{
  "encoder_arch": "transformer",
  "encoder_bias": "all",
  "encoder_layers": 16,
  "decoder_norm": "layernorm",
  "nesterov": true
}
Rows from block 3 of the text decoder, named by matrix and row number. Rows with one number belong to one neuron. Each number is 128 + 32 x the weight over its row's rms, rounded and kept within 0 to 255. All counts start at 0. Numbers have three digits each.
# gate: MLP gate (decoder.blocks.3.mlp.gate.weight, 640x320), inputs 0-106
# fc1: MLP up (decoder.blocks.3.mlp.fc1.weight, 640x320), inputs 0-106
# fc2: MLP down (decoder.blocks.3.mlp.fc2.weight, 320x640, transposed), outputs 0-106
gate.380:114163119121191131131114113133119163125132152128094036148142109125127155066117138170060090113112109122137158074138090145106130118098168135161082077110109139135144196140122163146118145165090102154186091122127117100099132179134115191138144078118094141102084128155100117148136134068114081115163129151126170237119126154134155
fc1.380:128106140116133111135172089165051155197085118172125125130137138148147144099138056154129117088116110079095118073086149102117097106150140182136130104120071203123102113143100154167117135127099124107104109090179174175087183161088140163181115119153139128152158161146092160093152189123146128173125099135179129126173163093143143
fc2.380:107146115122145110142177162145104092060147122140108142187079175123135037097078161094099167140137174144174167124103098140102084079094145183111152151119117129085139076126092139125096139171145135172118147121167058128198144135113126141182177108136156111160089121122148210111064176116088133123195123123140137071121175133126134
gate.381:125172164134093130102141102120135125124099149119142101115083103127121148098169112089146144163132106156153153110122153101129134118125110143144076117097117078079104148092150165125125141129114082091156115104111109071164140164120157094128194180215121146145141099105095104157194125121185071123075054129145112089121110140154124
fc1.381:091152126073123159062115135136163151086145087124153091154140143158150072119186128106114109154180196107143064087097156155136132166093074096151137115164108181169116082137146136160104134161143169106132136157152162165153178109150128151097106121142110099079186126102132163126181133090113121131130111126090143091115115119160106
fc2.381:129133111108074094165132097139146090089100153125117164112123112110164116163076181156187106174119136113130155128128150144083112160101135066147155170167157185115121171116132089150082080087108124065155089159148098105057163095106125134142145083153168142137110124153136130151125156116066117136068177100153128109156076097135125
gate.382:180177088137147146076117107065106147112133126159159136126144097146180185119158065125099117124211170153160140183112090097119143119088109178132085075102122104144097191192131139080163144159097140112153099120166124081053148088165111082145110147158118185117110151106139183128151130168105163180132129120158124195161111101156120
fc1.382:107111120141094124119137128161139119125155122124154157114176115098099130160135109122168116110117146110091108115179157097179174156151160138114117158128178040155146146124153195101117124117112091129088093132131153118151088121178142141122159136131118143097126180156122126192115121114177052056207160117144120075099110185170086
fc2.382:107174185120180135107147077150069155130134158062173118172123150215112115155158149145128133148118080150088098146087156057085103176143131172168118148146144131118104116125091083111090146144176141163102123195130116110131182123120121119122103149180110124139147080152127133138141168169147121118154185151112137168134139187088124
gate.383:174115128190154140083165063137110123178152125177091151156118119113102069128135096111078117096151117122129127100138113130118150131123106148136132108152110112060166186105114122091141093026114115100097141092150102105123143147115113163085112085142132156085081188119111121130108134166110128099086097163114135146099152140145172
fc1.383:176106124122147080105109090088122103100139172141197109126128143135158106132080123137148125047127105149156157137105156142113138082160080084148141134130101090148048141123179109136126155116128091152123156139129167142146069125139159206130059061143149166189112154141146102137190167132129183090179137146108145082174151135122167
fc2.383:132081126150083106129121167145122178142098100154092132152109173167170127221148151080156114144117091165121194178163138166139129130115127086123105116170160105106116122177110085082122153110187075112116088136148112131132127132127070191154109101136117118091154154139062173096112081077128143133160067123071068199155222149078135
gate.384:115067081123082133144076145103160126129098129103131074090133093114162093195138160155083134133178165105079160133093135150095160143101127083134166132145214138096179154149124170163192119158129148144139112095175131088149153086095153127126150104156163121141136098080119068134099098144103111112135139116161100152104133133115155
fc1.384:100168163122073085092158183135126094103128098125058102125105152135134144142161102087165153182101172086087070174176177171131136161048172123185112128200142128121121134095106177120153150095107113105116140064140135120139154117147108100117131125126153142085133092076156189136091132140139135144099083134192164138129051172120172
fc2.384:125052132192130213149142094160145104162128146138128117113140131130142081093103125133092121136134159118131135190168117214172101057123171097176177102090093110126076164204140153141161136174134129042140100161144115086103083056120166107142147124167086116170110120119130155106101111131111101099117206177115075099111122136106125
gate.385:150183126127112126125151066083154132157133090114133086143161106080093097053142106130104082178168155129132143073156124152120116163156157121070112114125099135111152097206072148138095137101100087088151158129150145132126090102150132158131129152140096160038120146144099152087184078108151139133123171135149212056119149175071156
fc1.385:172129120130180148125092104086153132182117153114044182151096156031167147150123118163126095096152131140090079103138136121096102178153115133127136126090173104101143072154108138154141093141091130101114134156193131178176082174122143121118123118103098176111106076166098164097132081179167117112133158156114184132127113120075164
fc2.385:090116177107128115150160123184089063108123073133142133107081163162141107161134164107167096177108079088124155103172132122133109109129098089129158141167142119153083130099145101120135091185143147071115140157099049128161072160136162125122140169184181107150148149068140121180134114137119157042173170158174064126168145179180138
gate.386:166152157110162149109148140088129171195122140127158111107110155156161196075129135123076148196141138125066139137078156119110110116178191180111068136107103104042093149139125121185147145063135080178152162163139142111139091098125118123163105152115097089137110107086122136107143136125132102118102105083086171098108106068129141
fc1.386:144048094139124157132132097122118060165169149108181128126134103138177161178124130094141176134107108084144150164070166172095162135130106149119105129171133174048109174098050132115105097114142156119141129096136095097077153092084089122091061133088100053118072192138180201198128097094191117157116153112116115167136146152100112
fc2.386:147132147132129133144091099137109184097124115180130125131113111128116119160191147151101173116087126089134043151145094147089128138146152167085143103132120094163131065177103120158141152125155175126126101164170106172145108138161109166133143183083167135169145105112112112119084137068133142120123108079129107126090130118111141
gate.387:153098094070125108157142123118145111123132159149092150087080100117126132144112119161136136107173153125131107158124091181082190092148133165140122149076188109119139147085083149137160085091178145142184104131157104091181097113137090216127145195141125143140100124122083088046111123096075114140105176160111130142098158153101149
fc1.387:115151113109163143127132116096178173065151111073145095174111188121135153150147124174133203104102092181140088125146106130112088114205146175096131148174097049113100123154150117150136146075150127099105140061110164114081089168136187177129110088128138207175136150116122130089166120120131130108161127094126123103172089143104122
fc2.387:152096114130092166137130125140100134149113173111127133145139170158196176132178084162137097184130108126145103099074127148112125112118080103135128150130105099151193166123064070107130132111119173144099180162117139143085132139103151137110112163085203118182125050178087106090088138130144119067075092178078103059176106132130147
gate.388:128124145155134129175109143062121155128131108173155170059117115128099199132125125092159180148106118202141181088128162120087160119191154097093127125126160101160159139152102117101108174128144114124210141160089113143108115122106144101129109129156136157194151124105133162163186121102166159154143183117163115117153090095146126
fc1.388:133201121106164176145104046141134139089167132147089070133131127140100119084100093178079168170135112191160145149150161162137161103157145065145094092143154052156100134098102117163180138068166123113102162108085161109113131101163126104074138160128146128116091076082136123198140130155116087080147112131128111120183144155120122
fc2.388:144078110135152164177147099158066136173107083156178136124133103141096174138113152143171119115108126142119149133112119077141122141131131111164180114138111122135063134086064174103150161177119129129135136113110170087121095106154082144132105129110130104169107135108126125153216173142131149168156151154123159143156156161180127
gate.389:170130117131135099147102099109134091109085087145090164137096114101132168146122144117130106165165066111105144147146113122074183112129136145077134089139178103190103112142061159156103117199120114124105126117099139105160158113094121185073126146067169162150130107170129127136128133122163124065123110086146107112192131138113153
fc1.389:086115167149164153107149135117103111093147149172088205124119120138101148154081105081172182112130089105121113070127115080163104101098132210119129051190117112161105163160105068105124152137102150151100142103121197127162141096130094153139138102162157154151155092125152143139169072108101068208185167124102135156158148153067091
fc2.389:091166154132115152111139181159142074149113076146132134077115100151086170112124153219127116123130102187157133118134156075105088091174134135085121155082181125116054101140163111099132131094112151092151113153177103138139155146173123073149117044147138097113137156103149163111174153134075170162166088154144091170148133087136136
gate.390:113113138144098094139136151135159159063152148112080140132088051131143106141095067179160089119184117130131126155118177168161169119118202146121210108114114087201174109094130171113115096130134104140181110176146149152095105122111088141135112086129135150136131170171113177128114181102086185138131121153083129092169148103064097
fc1.390:110134126125181074068125149067117143164145118128109172126074114106102068096142049072144122138168076100180149157159135161111112067164156151116142091111148138106142181144105135113152121146129146113119077153077116153079139145115135145129131092172129126158157196137094141108163087154132159080121154082090153122166127136166153
fc2.390:141131129100206146101162124107146134052073102147060135140153137153162105039074126151079114151166176039115147113078179182125153179153148120132131117178139152125102161097151152154124097116128148182121104112171141114208113174074131058135081125126101127197050104105110090129144136159073126112132128122134109124142162162116134
gate.391:140088139090119141115133076159130147077086192103180118143166135129159163207077142094124117167137070140186129124130116118104139147137200107151152127067113121144117069140163146106140145102141102146169081143106094066182128139173044157164117159149137204140125114163089127183083146116155162093091149078174108076139137197113138
fc1.391:123136148102075157093125108140138119133108148176083120120126098113084098141163115170148138171121056152158111108134126047200096115127119140115127168061080098118096078148155134167153130173124106116151147106128165116119089198163116103089170149072178139196096044123131095149118080084117125103134178058081128133108082100133093
fc2.391:043110139118113139096137129099132126156101115163080174120158091153126176089120107173074116134096107160166087136103139069073145136104135185201174131079074163143113153148117091124139113128113180114069093186151093139145121127152108106103093118129091125143174143198159126144093149183158117149095129142095130125164125120124116
gate.392:116184104111182165135165197191106066142151109194116123138164166074117104113106142118067173141120162107166141104163137127128116099079080148144118137102122082156151166128155126148104160071042130109155124096131080075160135099150140126121139161200173134108086091132112077105086148155110131109119113114127126143120109133122143
fc1.392:171197150159106143115094179171135102126170102198140145146146073095123135161106090142149108188125195113115104160166080132110142166085067145112105161132143159159126190089140062177143125068118139125130118162105141065130118158112093132149142106090125099094088106111125090139111116124179089163106114154153130185130127084107157
fc2.392:134138171139088121148094103131145159098141162128196106128111122137118172124112132075111117158126139108096211180103092074111101115117099157154054134142114147145162085119152150126117150139144182106156100148170131132067134120136072127156098074152131169171094138155091087176127143112107168108107121154160111214114080175168085
gate.393:140191148106091123101138133069113125091144125142154096104138081078141170098137158137143104145090064151167179127133110130204162078174114071119147140142088161136138131218114124106157124101077175117097134143069169074108138161096170103176084117102148128109102136104150088159085117138137083152135159108130093073093116148096133
fc1.393:099144182137140091166204109134100119132107127148146121157119091130076107125163126153131085137182196125203073161145136088090160093202106127150098174099180129139115068108117132148146142150110119155121147158190123126141154127101168075143124148094145072149110153180059124133115138194138138096134184136107130152100073141102152
fc2.393:134143140123110202127145060123147134151104140159114099189159083095120118142195099153139091128121069135097122139135089120173138098143127109073078143129137076105108134187080165111138128110161174083132157168131109108147085124133114140126091131083119180113120147088133154144110170073135159104069158166092160107113053155096183
gate.394:150087123203143112165153132082074167092090135112134146137162141152157111160175137142144122153087110121187143089137134116091103143103099129125129148130122090112174075142129098067153124164152090110163154175126134109111166157150142154154172108149140110156111105142081150131155177097154095137081127151111083134144127086137154
fc1.394:109114114113173143131131146155087137095094126123130110204109098193108133150157093128096135159160137150109148084094105085111113103145163104178163199145158089115060067129063105086152119143166100138132086152162096079152146080127133094122119177125184106152105122149130168146160165155159032154137085106158164113150051025159134
fc2.394:104173113069038125107113081174125060163169109145181128165135102134159152156103088095133116124188149129109142153142119085128155115120168082148082149159117140171138129122135198107078137130158089132153121130160118136071129139176143146093058133139112062071104114139159138154123089110157160089162120160175126162127105148143164
gate.395:140184151132145135151092159105124131121117115054097123120092169184186127159120114145125161134082124127134133186108134131122176172161124161126080193160103149132135097151132038083073103098129084143133155116171133112110131116152125115081114141149116159107112110072120112069122152135107118122239109123121129166106102167158182
fc1.395:168145107069103115152106124128143113138160078141094079149179153120129099089171112169085178175135102188130182126075109081163123156086073127123114137177107132160130167117076050142129088111064132118138151147151132140182150128172088120171137095096116133085108153114087143153152127055143113121199121125147110136089090111160185
fc2.395:109100152100089129155123131135133088129113103163175129103073118109097139115166170161111118141154114102127120164134134085062132080147110068070147114098164178113145073081121091143128165141180110139128176177115132136102124111147142156125127061186098100139109129139114089158072079134186122149116110097108144169097137087073125
gate.396:097166127096106143163106110132130101155121137102124110171169135099142123118055110126113099153155126174127099051062206082095133113081095186090131121138149142166153132098079096113145126131081119155153107111130160123114166105128099138099126056112178120091103074112142157095092123098107138115144161117159164139061110150176171
fc1.396:104141103126175143094121112158096149117094132141139084127186100105163086155118178183107130142077128129171113096142065152124102084207151167122109128131171109135091128185096109084088158173035167074111099168135091105144111082121157131120143127188135188121139138130177073111087119127140108097139068200131091131134124152152146
fc2.396:091119166123100101146122098129123179091090187113089154154140178121162117128132096117167124097117096133141119119117165152115122114077173171167131146122131092131152172080175070145155151136075154078133114128155098090108086168168154139091091081107105145098169138114171132163068167142098063136156117216176105150192129087147136
gate.397:122117147120164096144126169112150136138166126176138016197104103157136150101083143121118206113136104142102109156077080133104127084127112169179166118126123087096173120160134184121121136074096120097121114105123153061143136094150133097158096150172135035095150095113139110084157089172137192114152162103081136113125119141067099
fc1.397:121132068099119122092114151163115105128098129122146060130121140144145093100104162174101133112155110157149082136160116153138130055099141173137139093081106074104096139134149154098163151151136131204109046081124121146071112055109153172064084109203115131113101140112148138116134063167169139116121176166138187112122104153109148
fc2.397:109107130135169162158125158097114143121118079098082160150109134134062139128167138106166201129165082070153145077155119103161089188160095131118124156143199135211096106106161078108094149143099059106095103103114103074124137113164109098131184005120127114089088140144148169156157151138133108130151094114137118113111153167122081
gate.398:175135092080131090131160123140131079103170155131093134083130108107162117156130156099111096112108185129087116119163091157145107115193097066111119160054124141162147103157117183084149112100125052125103094125115063135138100121107128128106112154107181130140086136126154155174064188074078123139079143172123154180162127088068162
fc1.398:152107102081136156105117173133119074067143048125168139141133091075124126133128131138091129145099108094129135160215111080135119119128137085152171152155086124126117178157092113091053139176106122157133114077190135108107193134136141090088156096152114078137102104130094127155070109115131098149127142178143115127128131044108156
fc2.398:089082178146043156117116161121083155151110120136174109151178083095143190172095157133145128161067123108098116172144111116169168129214113201111130111101143097070046125153150118135161100114130121072151126111146177151109135096108128153154116066112109143131109077127134128100177155115139147130158148124139080174120169121192162
gate.399:115096121200101138052158134124177160150111154105177127186135127165083137152107125065157079104109119187109070184162115122155178185179086134071091172110164165160135127085142120179109165152091165075121130123099088147174090123130104100128089182112165125086164106123094172091145149124105176173148236123160167122137125092127090
fc1.399:071121151087092147102137171144104160164132165144176128149061098095105120163137100094156087124091114149090120108132088157120138112172099083142205092138161099139071122139141130116117152102129101166167098123096150139121164141164124149122077173143191102129140202111098063122118123142143159154140080128186163161165145149101140
fc2.399:115087126128140154120106097151098118174134094146085160215096125165145087093141071174144130171140098080084065156051120135150130099084111110130134188149172149166148147170161147133168128152130111078142151133110135105060131107115152184142138132078152174145085129150189170128185126069108145153126121129113124105134135161132094
gate.400:187072110137183155119157170102091116147123117063131128125153108140148147133098129135117096149135094125175102100088123081110134032122125113122081147087133102073144175115098111114129138180186165120136073172043169083131073084103135125113093159140106147157106165006143114148082150137113144142129151181126105097121130133126160
fc1.400:110139158166143157141131148175146125141151107122124142147160100110080118152149069145140121146093179148125090185233145116164077168148104092168139118115139163132155053137133091143152144137112141178164127136102131158085145194164100107105169133165141142092057151144148120105137153101146150111129049119135137086089105094117129
fc2.400:166123120135158168111113131173033084148087153110190112113158161143112149178086152098050158155145136149145146105156147135148079110048136151074117156157096141132094164103100176096117112139095136125127094112167180123149108137086087128163071137113134126162138095162100147138125107145149081111173148130087166119118125104132123
gate.401:140089130119097131087095166026151157104093104086196121104141118125114134187200133129094117145168140137157121132165103150074088088123066107104113226170088136099208091082087105148164178168097155128108162135082078148168107146077153200112109124146147129164124142143180145177082089120203146162117119122111129117125141123147115
fc1.401:106144180122172055100093087141149136098143139103101087103129079141153136100086084151144196189057109167163135077154121089112141105124162141156121114056115129076082118102097137125124085142070144149174088124119137090117115117135128119156111144179096057118149142102141116135135112091127155146138172155172136168086138144120098
fc2.401:097075123139161111143144142123080128093146191133124168137136134117108086144155069061110120154105060120107073133133174156134083186165148116090135125190127167130127164093072079177150166095166150178092128121151140162101110097146121128128120135136170034090116181120119146151082142108137115116104138155023148109114140106144111
gate.402:132176135143163162159194088101114135142153088095112085137125140105106190110105170124128106155102131088137104151126125130114096160174085162114169110115078096145114103137161073116125103101180172122119177096090106149184156135089156094132222144117148178128138112102090110112154111155133112180154146185150153116088133084133176
fc1.402:176157185170191104130112170185164177195141138132091128049126095136176114152138151154123141111124089123163048086066140076117142179099111159115156119104080143112102109055158127124123100135119151100160093099182110105129153189129101133151126123104104121132162189133120141118136175142169101090173153133132115118091151125143192
fc2.402:155143177143212107139098197161195129137155140141079136161084189144129156100086174133054100109089086110134143128089155105100134137129146102099090119134143111176138133051115076152142150082151110188124063118094131167124071090143135110176096117097103119092145124110171109113072175137147146141121070137065104139152083120160114
gate.403:143103131151168114116140131060124106178112089074119175114100116069120097150088108129100140128126171111133162117108184147095098161150135132102106148112121102130128165167147098153119103161052135150075185129108112107092151145149083129151056155118087138155109142207094098154123131080136182062112147099138154051115134099177065
fc1.403:127104125178164085084138161153107118127127191077166114178078124134081113088108143153177149166105147077094107132088106142144068059138144160099099146086120190140148129086103104157089169204114115151088179107129123235119139170231106091164134133134097137163144167111141101142057150137125212101116234093124151104107159132136123
fc2.403:164082153162094096082113130106115136126128086097138070103122128091154167129147194163116112112136135133182161155131162104157169163135174101102098173123129186170177159118174134123101125123206105146123081134102125133134084240031101164124125125105085156102123165149152150096155148153148124139136119123103120168173143126140129
gate.404:070090112088103090169097113157182152121094119118167173158161170126153167129092079060079159111092133088100099142100168114055134162077132139172133111100153085095130157091066112121143148153137112189170131097137142083180109198174138133112166098139136083129143162121146148136145104094178146168086115090107150104114184140121197
fc1.404:136142140175126091089177124100128164116136124098139102077067086123071145111138124131080109159104163206110154111118091120200148123128132167154137143145167124137096117166122185172181057118120090132148028130097087135083136138104102130142124093104052098190152120151158142208127189148166151137184088143128124169093146051114088
fc2.404:091085122152114125143129174122098134084146136184060088167145067131186134146123157082127106114142179094132149100149150138135095151087128153174112167035165092157124196142132125139100111129152180139117135148132096087115151097134125074117138122162160118153129150107103151164146154141172127090099081127161146148172127092160125
gate.405:153124121162108126091111114102134136116150132072166113175121081123106158117064144132135124110141145129122130188135194139181112164124061112108119158191171154084154142181095170099146162101163149073127179175130044098117080126097088073117156129142139078127162117107140064084075076125138113153127103106153089148176151123137124
fc1.405:161153107105139157172151142144184138097166085194123132165138127143089106146086117209100094136069119120116131143112146154091156114109135188110080136124101132093108115089139165130131127111093116144083097133133151153082149125136141129075069141106169207142167115083113166120071168122118113111159097052121129191128154153114102
fc2.405:086107086124055086122082142142170106062106119096134073125134185167103127073167084087133134090169132119177127175125163096165122106118182112148140085133120205172082106161156133116169124185127148139189126155129136113186199131143108158116146120140190124196077128128140127106142113183129166116139098116147177128103142148153139
gate.406:126124057091148133084089089163108100122177166157098160179074184101138171198146092117118081152099095096151115068093091112143088157102125141195101201175126137117130159114119170144187108122131098105146158171138128092134135080140070085116158127079149131107121095139111206100131152126178105124124173089136131132122132099143135
fc1.406:094132190114055145183125106119098118181120132165108106085141121115078134126057105138191180135145096154147109079149148056100173059104095243134123177122122090120200108103088129123130156120101114133188110131102181076156159083084130111097091165109106126058124119137132081160146061082092149093130135152133101120130102128121038
fc2.406:117128159155065172106171131100129087090124116087169120133118185088170154138109108136156153141100087135101152180168140118096143078106122118157097131213084129108145150118111150097185154115099111174155144106168091181199150173191077219174110132145105148121133142074107146114151092117139125120156068148125107126102090109103162
gate.407:131086042143097102106136101102083156137140089171148106121125150085193113125160149212126082152088134166105185104120117073139098141168160149169123102127133099146166128081157135173181096105060099105067144119185143138131100126124033114154171108112135166125142148144136135121116154106141108123184122097134099158121157058159168
fc1.407:197085146111219181133154128064082106119148135110145112122087158170122135113150134097135084079121155142159192175111058106109126106152086193141145084147155159141154112212159114185145156136152108165085155123132096139044115160131131146073079112107122132137096119112137141155157141081162085198199101110154150109143102144086166
fc2.407:089081168149189121069148140139113150146108146180066164110096148139139124124155133148118170136146107206129166161182110137102116117122153111125148151166113158130168138133123181132119148158070133060146144158094138131170082089110173144140131109150123123094131140048154142080122108115141136122170167149115135082027184085166087
gate.408:107113102140093126090067152095140079170100061075098107134108149093108099150193133071110111150106125132154152044077164167022149132130115128102111179144127055169104183167125163143134086108140136102154088193118126113128147154142049064200085115074120144135145108147096136149148162122130103135170157131121148125114124121087134
fc1.408:118128165205114128135125188169106146124128158114139091129208119140118146056154165187125127180194094049121136130177135090125120097078153100138132067124105168114148144139122130162100114199099182124125124129165132121114085125142103094146078116115119125148154144096155064207110104122150127138138115126119160084141152145124150
fc2.408:140107157123105117135091126162084098146128195109153110110137134137125092065125159078174122108151094164188128052059142097151077118110135152108148084114196152141134080161128122102148164112156162113131134106133131106171120119160107108123153133081143106135124193180167092121167121142096146191123077173164115152118166115160133
gate.409:137114080131064124122148141159098194178116100117155096140081164160201142173157132129090086185129157167166085113110108130211123146160116146158122084146137104164143130175155132127083137128162142127160075101116134174174143101142175155081115153137096081137145146157104119164131136102061078117086115102106094107183186100120096
fc1.409:191162197124108127109145078086121088155136137158158046101141084120116119115112162141068100096103083139075130143148213124107125136102120082134074087181137130117128136090136174106137134100095080131142161100122139094102127128179120193198112075177133130107094121156145198129166118056116105151156110096126130135118118148145108
fc2.409:113067111143127167121100168151081080154119140148179159182129041116146093185137114129176145138114092132170147074145125082056090134107081107103132112144059172104192128123100120092091102118133128163143155133125126101125123051168124060135103111110157104142116163112072148121115132182118153076119161139131122147118156102154120
gate.410:225118175102161106126114174139164193103141085110123158189138094086163157192129092161128130143091133160143113117159107166139123122113132129091138091165140177135123146082138145164088053135146124081102150116116140138050116116166177083128151145166158130130102108105110147145076094077158108157197120049104120126130137117135156
fc1.410:085130118119146115102104141109047171175108210153134151091105123163125098116098143127117140126135137099067169106140136128150095105149124075154178104142164104143118125178079124077184161149063096199128124118198079114188175085136122140148146126109098111167146121159110102136128126134078093102103086188159128102122137171098129
fc2.410:144098137129128102146129107155134120173105117154130172096151115182146138126158102091077143133106102141046120105217180153120130169142049167138111157155168170106175156105145125139137120102189129153079143134106100147077107111105129086144121160143188117125182141164114137108102135132102114065095139109093156123136127182093156
gate.411:124148092116177124172036119127113141098120132136086095160201146109205195144078134170082143117126123152150155150151158169106188130109078116154111177119112087191094117085085125073115124104111104130096098217064117100111127131123154139103168154120077124090136068096129097131133142148171166066166071114117115082132151131112101
fc1.411:140175126194159065085109142162163141085168095127102175112062136114098114107137133088135083138122181125156111131164128098117161091165155082105086077164154179120112112133186110072188172110107135160163146161111160173069113091177127117139129125104144112106173111096083095125111110115154101135108132116134140117073167133124125
fc2.411:123130129091075158130098145164174079169085177133092154139154113163132068089073122162096162088121136072099084106148122113183163139096125163141119189129122179138098193144109144132138148109188093126159138139141136169169119154083102076099129161124126180125150123114121160139137168132108166076141142154132128132081191095120136
gate.412:156104076130130118133117128127135116183128110173140078103085129143130135123093144147146095064109139154110062178071122152087147105115160133146180180118119124138125059151193113139124125166131079149120083121170122096134141128168093120079156133211214122131163088142146154114111123128127224153123091129099137068119081148110158
fc1.412:112090122132107142188062123109144126121090111114139080095094054165115119109131099086151129155068192162139095122157061164133159186153147181153136131149118135091077105155127180115098117142112186138169085108135104162106126185166086097168186130101113134082129150110148139115157084108111128101114076095090104137101173146120107
fc2.412:107149091133121080164146113104161098155117154127179134052176083158104142104081113112181070118089128086077127156135141154088135084142134142117079081033114090098160153107156137136083179145091202127162071126189085151112177170149126136190108162174115053149125140175142184156166084101238177110119110124096129128119131123096148
gate.413:078155092038169071100122165175117128162122084104105152081125130152142172073108086114128086133110149157172133135105111147122118087148123068138116155126196131141112086111111137177126115066095133089107156105129126090151096088161165135130179138140192136091113082112086183146062124140171137108135115073179168137102158122086108
fc1.413:130165134052092180183106121132161155094080116107124078138151173083047147112145113184141122120035139153111112136153126114114119103099066123168139128127135176126106104103086115075114113026106078125112097130080172140153087168143095073120164094108132129077132144142087175132106175141115104165119131107116107116103100167107120
fc2.413:088092151136141175170116136194111137081172141120132164139181101133127164174170104113102115140172184082131160089132063127121107107096121130105132162157126112116101154135147222150154104129150094178063093107121117114142203159146120118142175107053172056180144162135144043120154118139105143130132139112137122075121064059131101
gate.414:087123101143112077113165123186089149063136110067192140117129131060112096156133073090126185122127122110115191125175130101123131092159101148112143159150197077137130156164132104150130170154126100114092168122122153162115134095102101045131165148134100076154100143111106171097134099118089113099144191121062114078103152102079170
fc1.414:171162128100118150144141094129123092110086097062083077143066149104096132148136084086107065144206142107136090104145164101118114163140192159054129125116161126105112109125097097147086132131157155175092104123091145149146104114115158097142155102111087171169170191180109172154150083091113123165096146104100148128179169153092228
fc2.414:068083188173103105155119138179128145123089112106139085107133151112156152107123098131116146044143084149159143150128130177132081123089147206133137085179153059107067169107130140177117133150143125085172136069159099096150082104089136140139122161140126080179087144138096219154098117071180114075096053092088171069139168119124185
gate.415:161139112060130116128115102085139177091088101052165177163084086150168124102079118142080173176099169166161163109184128104163114135187110102139171169138126128149106168187115089143128131137061136119167053112126145162132140163141151146134147075105162124103153164139074135126119117114128118114162151147150180108118103069126085
fc1.415:109108133074127065111090112136133125100136201056029167154127144165105155078170100172185176120100144113129118124140091119121039179144111101084178179151193187145123134097132105117076118118130062133150127075166135160142118144088131125149150084181135130129138150107145156088101117114149110136107129141119100111160182148097120
fc2.415:089110150124139101201146157095105122123096173154137109076090182156127090090156149117150145115163101124141179134055169134156076079099121114086082121118110151117132149147128186136131095118131140122198121140185141191157111111165141090111186047109109126166124075096099132119130226155138115065027133144131082140086163166139064
gate.416:121123116115134115094085090143090159089129091111125169141132100039128113138093038142113067069144135139113136140128110108093166117158151148121072115158114110136157123107097127114131123097164148170203125153081125076136134192152169092105106122125038091142118166118166112158079112119159093100144157126158092149111074099106159
fc1.416:137095147107119117157149115081177099139111153132117100127088114130159131157146173121085144144189078096120085159153122069143123128159186112098185135136133064145189107119114124103091145128165105169150053122156125068124205125156103132104169131152181104120108114085079196113162159138099110088098029137148154105148135162098109
fc2.416:181116127183185125078085134142112130122105152164171097075096080075126133161083145159091106195101081189123102129119128096127164140132055083088168124113114123152131121099073160104096101170121097151108125111121171130122105120157123137146137101153125141146153106145119088147063109131098113146184146107092188078081124167119174
gate.417:099164086148185120144142125154078108156176139125130142156091088079096178166124065222182087171173108119149110106125114139148086119106126142143114141145148099130093166112092144153145138164136136146144125089147137142058123142158096085113131141138132100096059187097172144091092120138073077132172151115211135152194131124131118
fc1.417:133147133077096062093072109116104092133108159128149104134082147102113171045125093165157097147091060145099160141115135111175156160072146115159161133149110111156137168142124127180146170090162092099140137154161157133122151088136104128148200121160119096122095170129130107114163153114196121103186111135114077112109087225117093
fc2.417:165157073089118111091086120112116142139166128097090186145132170121182099153115113119155083124178140131173166099186142079155148145200153133087111140157147124164125136048144179088110093142148108164116116143041076127122140117110167194134166109160185099193124106088078134111175082145107136183133139101148179133105126144102147
gate.418:176211134144143127093161135132068123099122108125142100109103099151098117107082061127102119140137183171105118139098160103165136101139053088068130119102131168132132098091149113148114154188134168189151124090168151144082137136160131132185085142170093133155080161159121101091131119128071104154178137156114170150169084161148094
fc1.418:103125120144128047132135083136105143144149109150137174169098169117155119080156159204103175150104115113090122141125138065181110157126201130198162138098122082172091128125140137102121167141133169104088131116116164172090123089148169204147151087088151160119145130100129121127190136113173137153108090144062113119109132195123103
fc2.418:115165115177119128132093145161110106146142059153142090076154100153151127131113100137118160175138094108104121213105089103158125093109097094124180117182185131099117150120114154129178114207092151139118119148101090079104158102168165086156124166119106143084129159062127120097152146149170133116182133153142051147083091132076123
gate.419:086092182114101127250107094158100147090087106155183107083133135101073165140118152077170109178157102138102109116169112120158189179127097135121131115130183132075194160096123126188167165131097108178123125180160126127105196071093143141116116137125135119166129109126105177137108118095120145130089099110167114092155157172202104
fc1.419:122105094093170171126139198072143100101079178143103113072112165136116173118153133107134097115056174108134179104100125081080150110136086111129085129134121104159051182095139078145121157090084177144100151102116088108160147111160155108091070110147131114091139176141103144135118118103132122120141100158096146190098092116116089
fc2.419:090137165107143146080187140126129140168163123093163129217099104166182122139131117142075156088120095154136160091084190126134177175066142119128104141123129124153154147133081109103143137107118169123153115137149123125130112141149142177071138146101148111164206188148130173089100181161167180138103123139119192102111116152120137
gate.420:117138161115108140101111154128116164157107064090121139107087122083120095154131140086120158080145127151128111141118086157065141113155097086089143128083098151092149118117063133121110112147048126161113186096162135108067165143154138096114127148142084115118182130173124077152152128126151091166161192129128139130156115167076100
fc1.420:194109085164134155117104136117152095080156121100114089150173140165123166158098145103135124126148126134169115172114117141117141105073112143173153112147086100146090171106188176075138180175099068194127150157137186136190154079072124133153082115109081151132117098086181120158110130132115130160137186107088200155165171073155150
fc2.420:096101125178152117154085066119101109141130122142147198145102072093147146116131220091116146175148076130090130126133146114136166133112138159135098091136108171146110175138185101132102135122092123118147136045044137105139130120112139153131163180035109096128116146130158138150085103139111124156159080115178079126116139148169109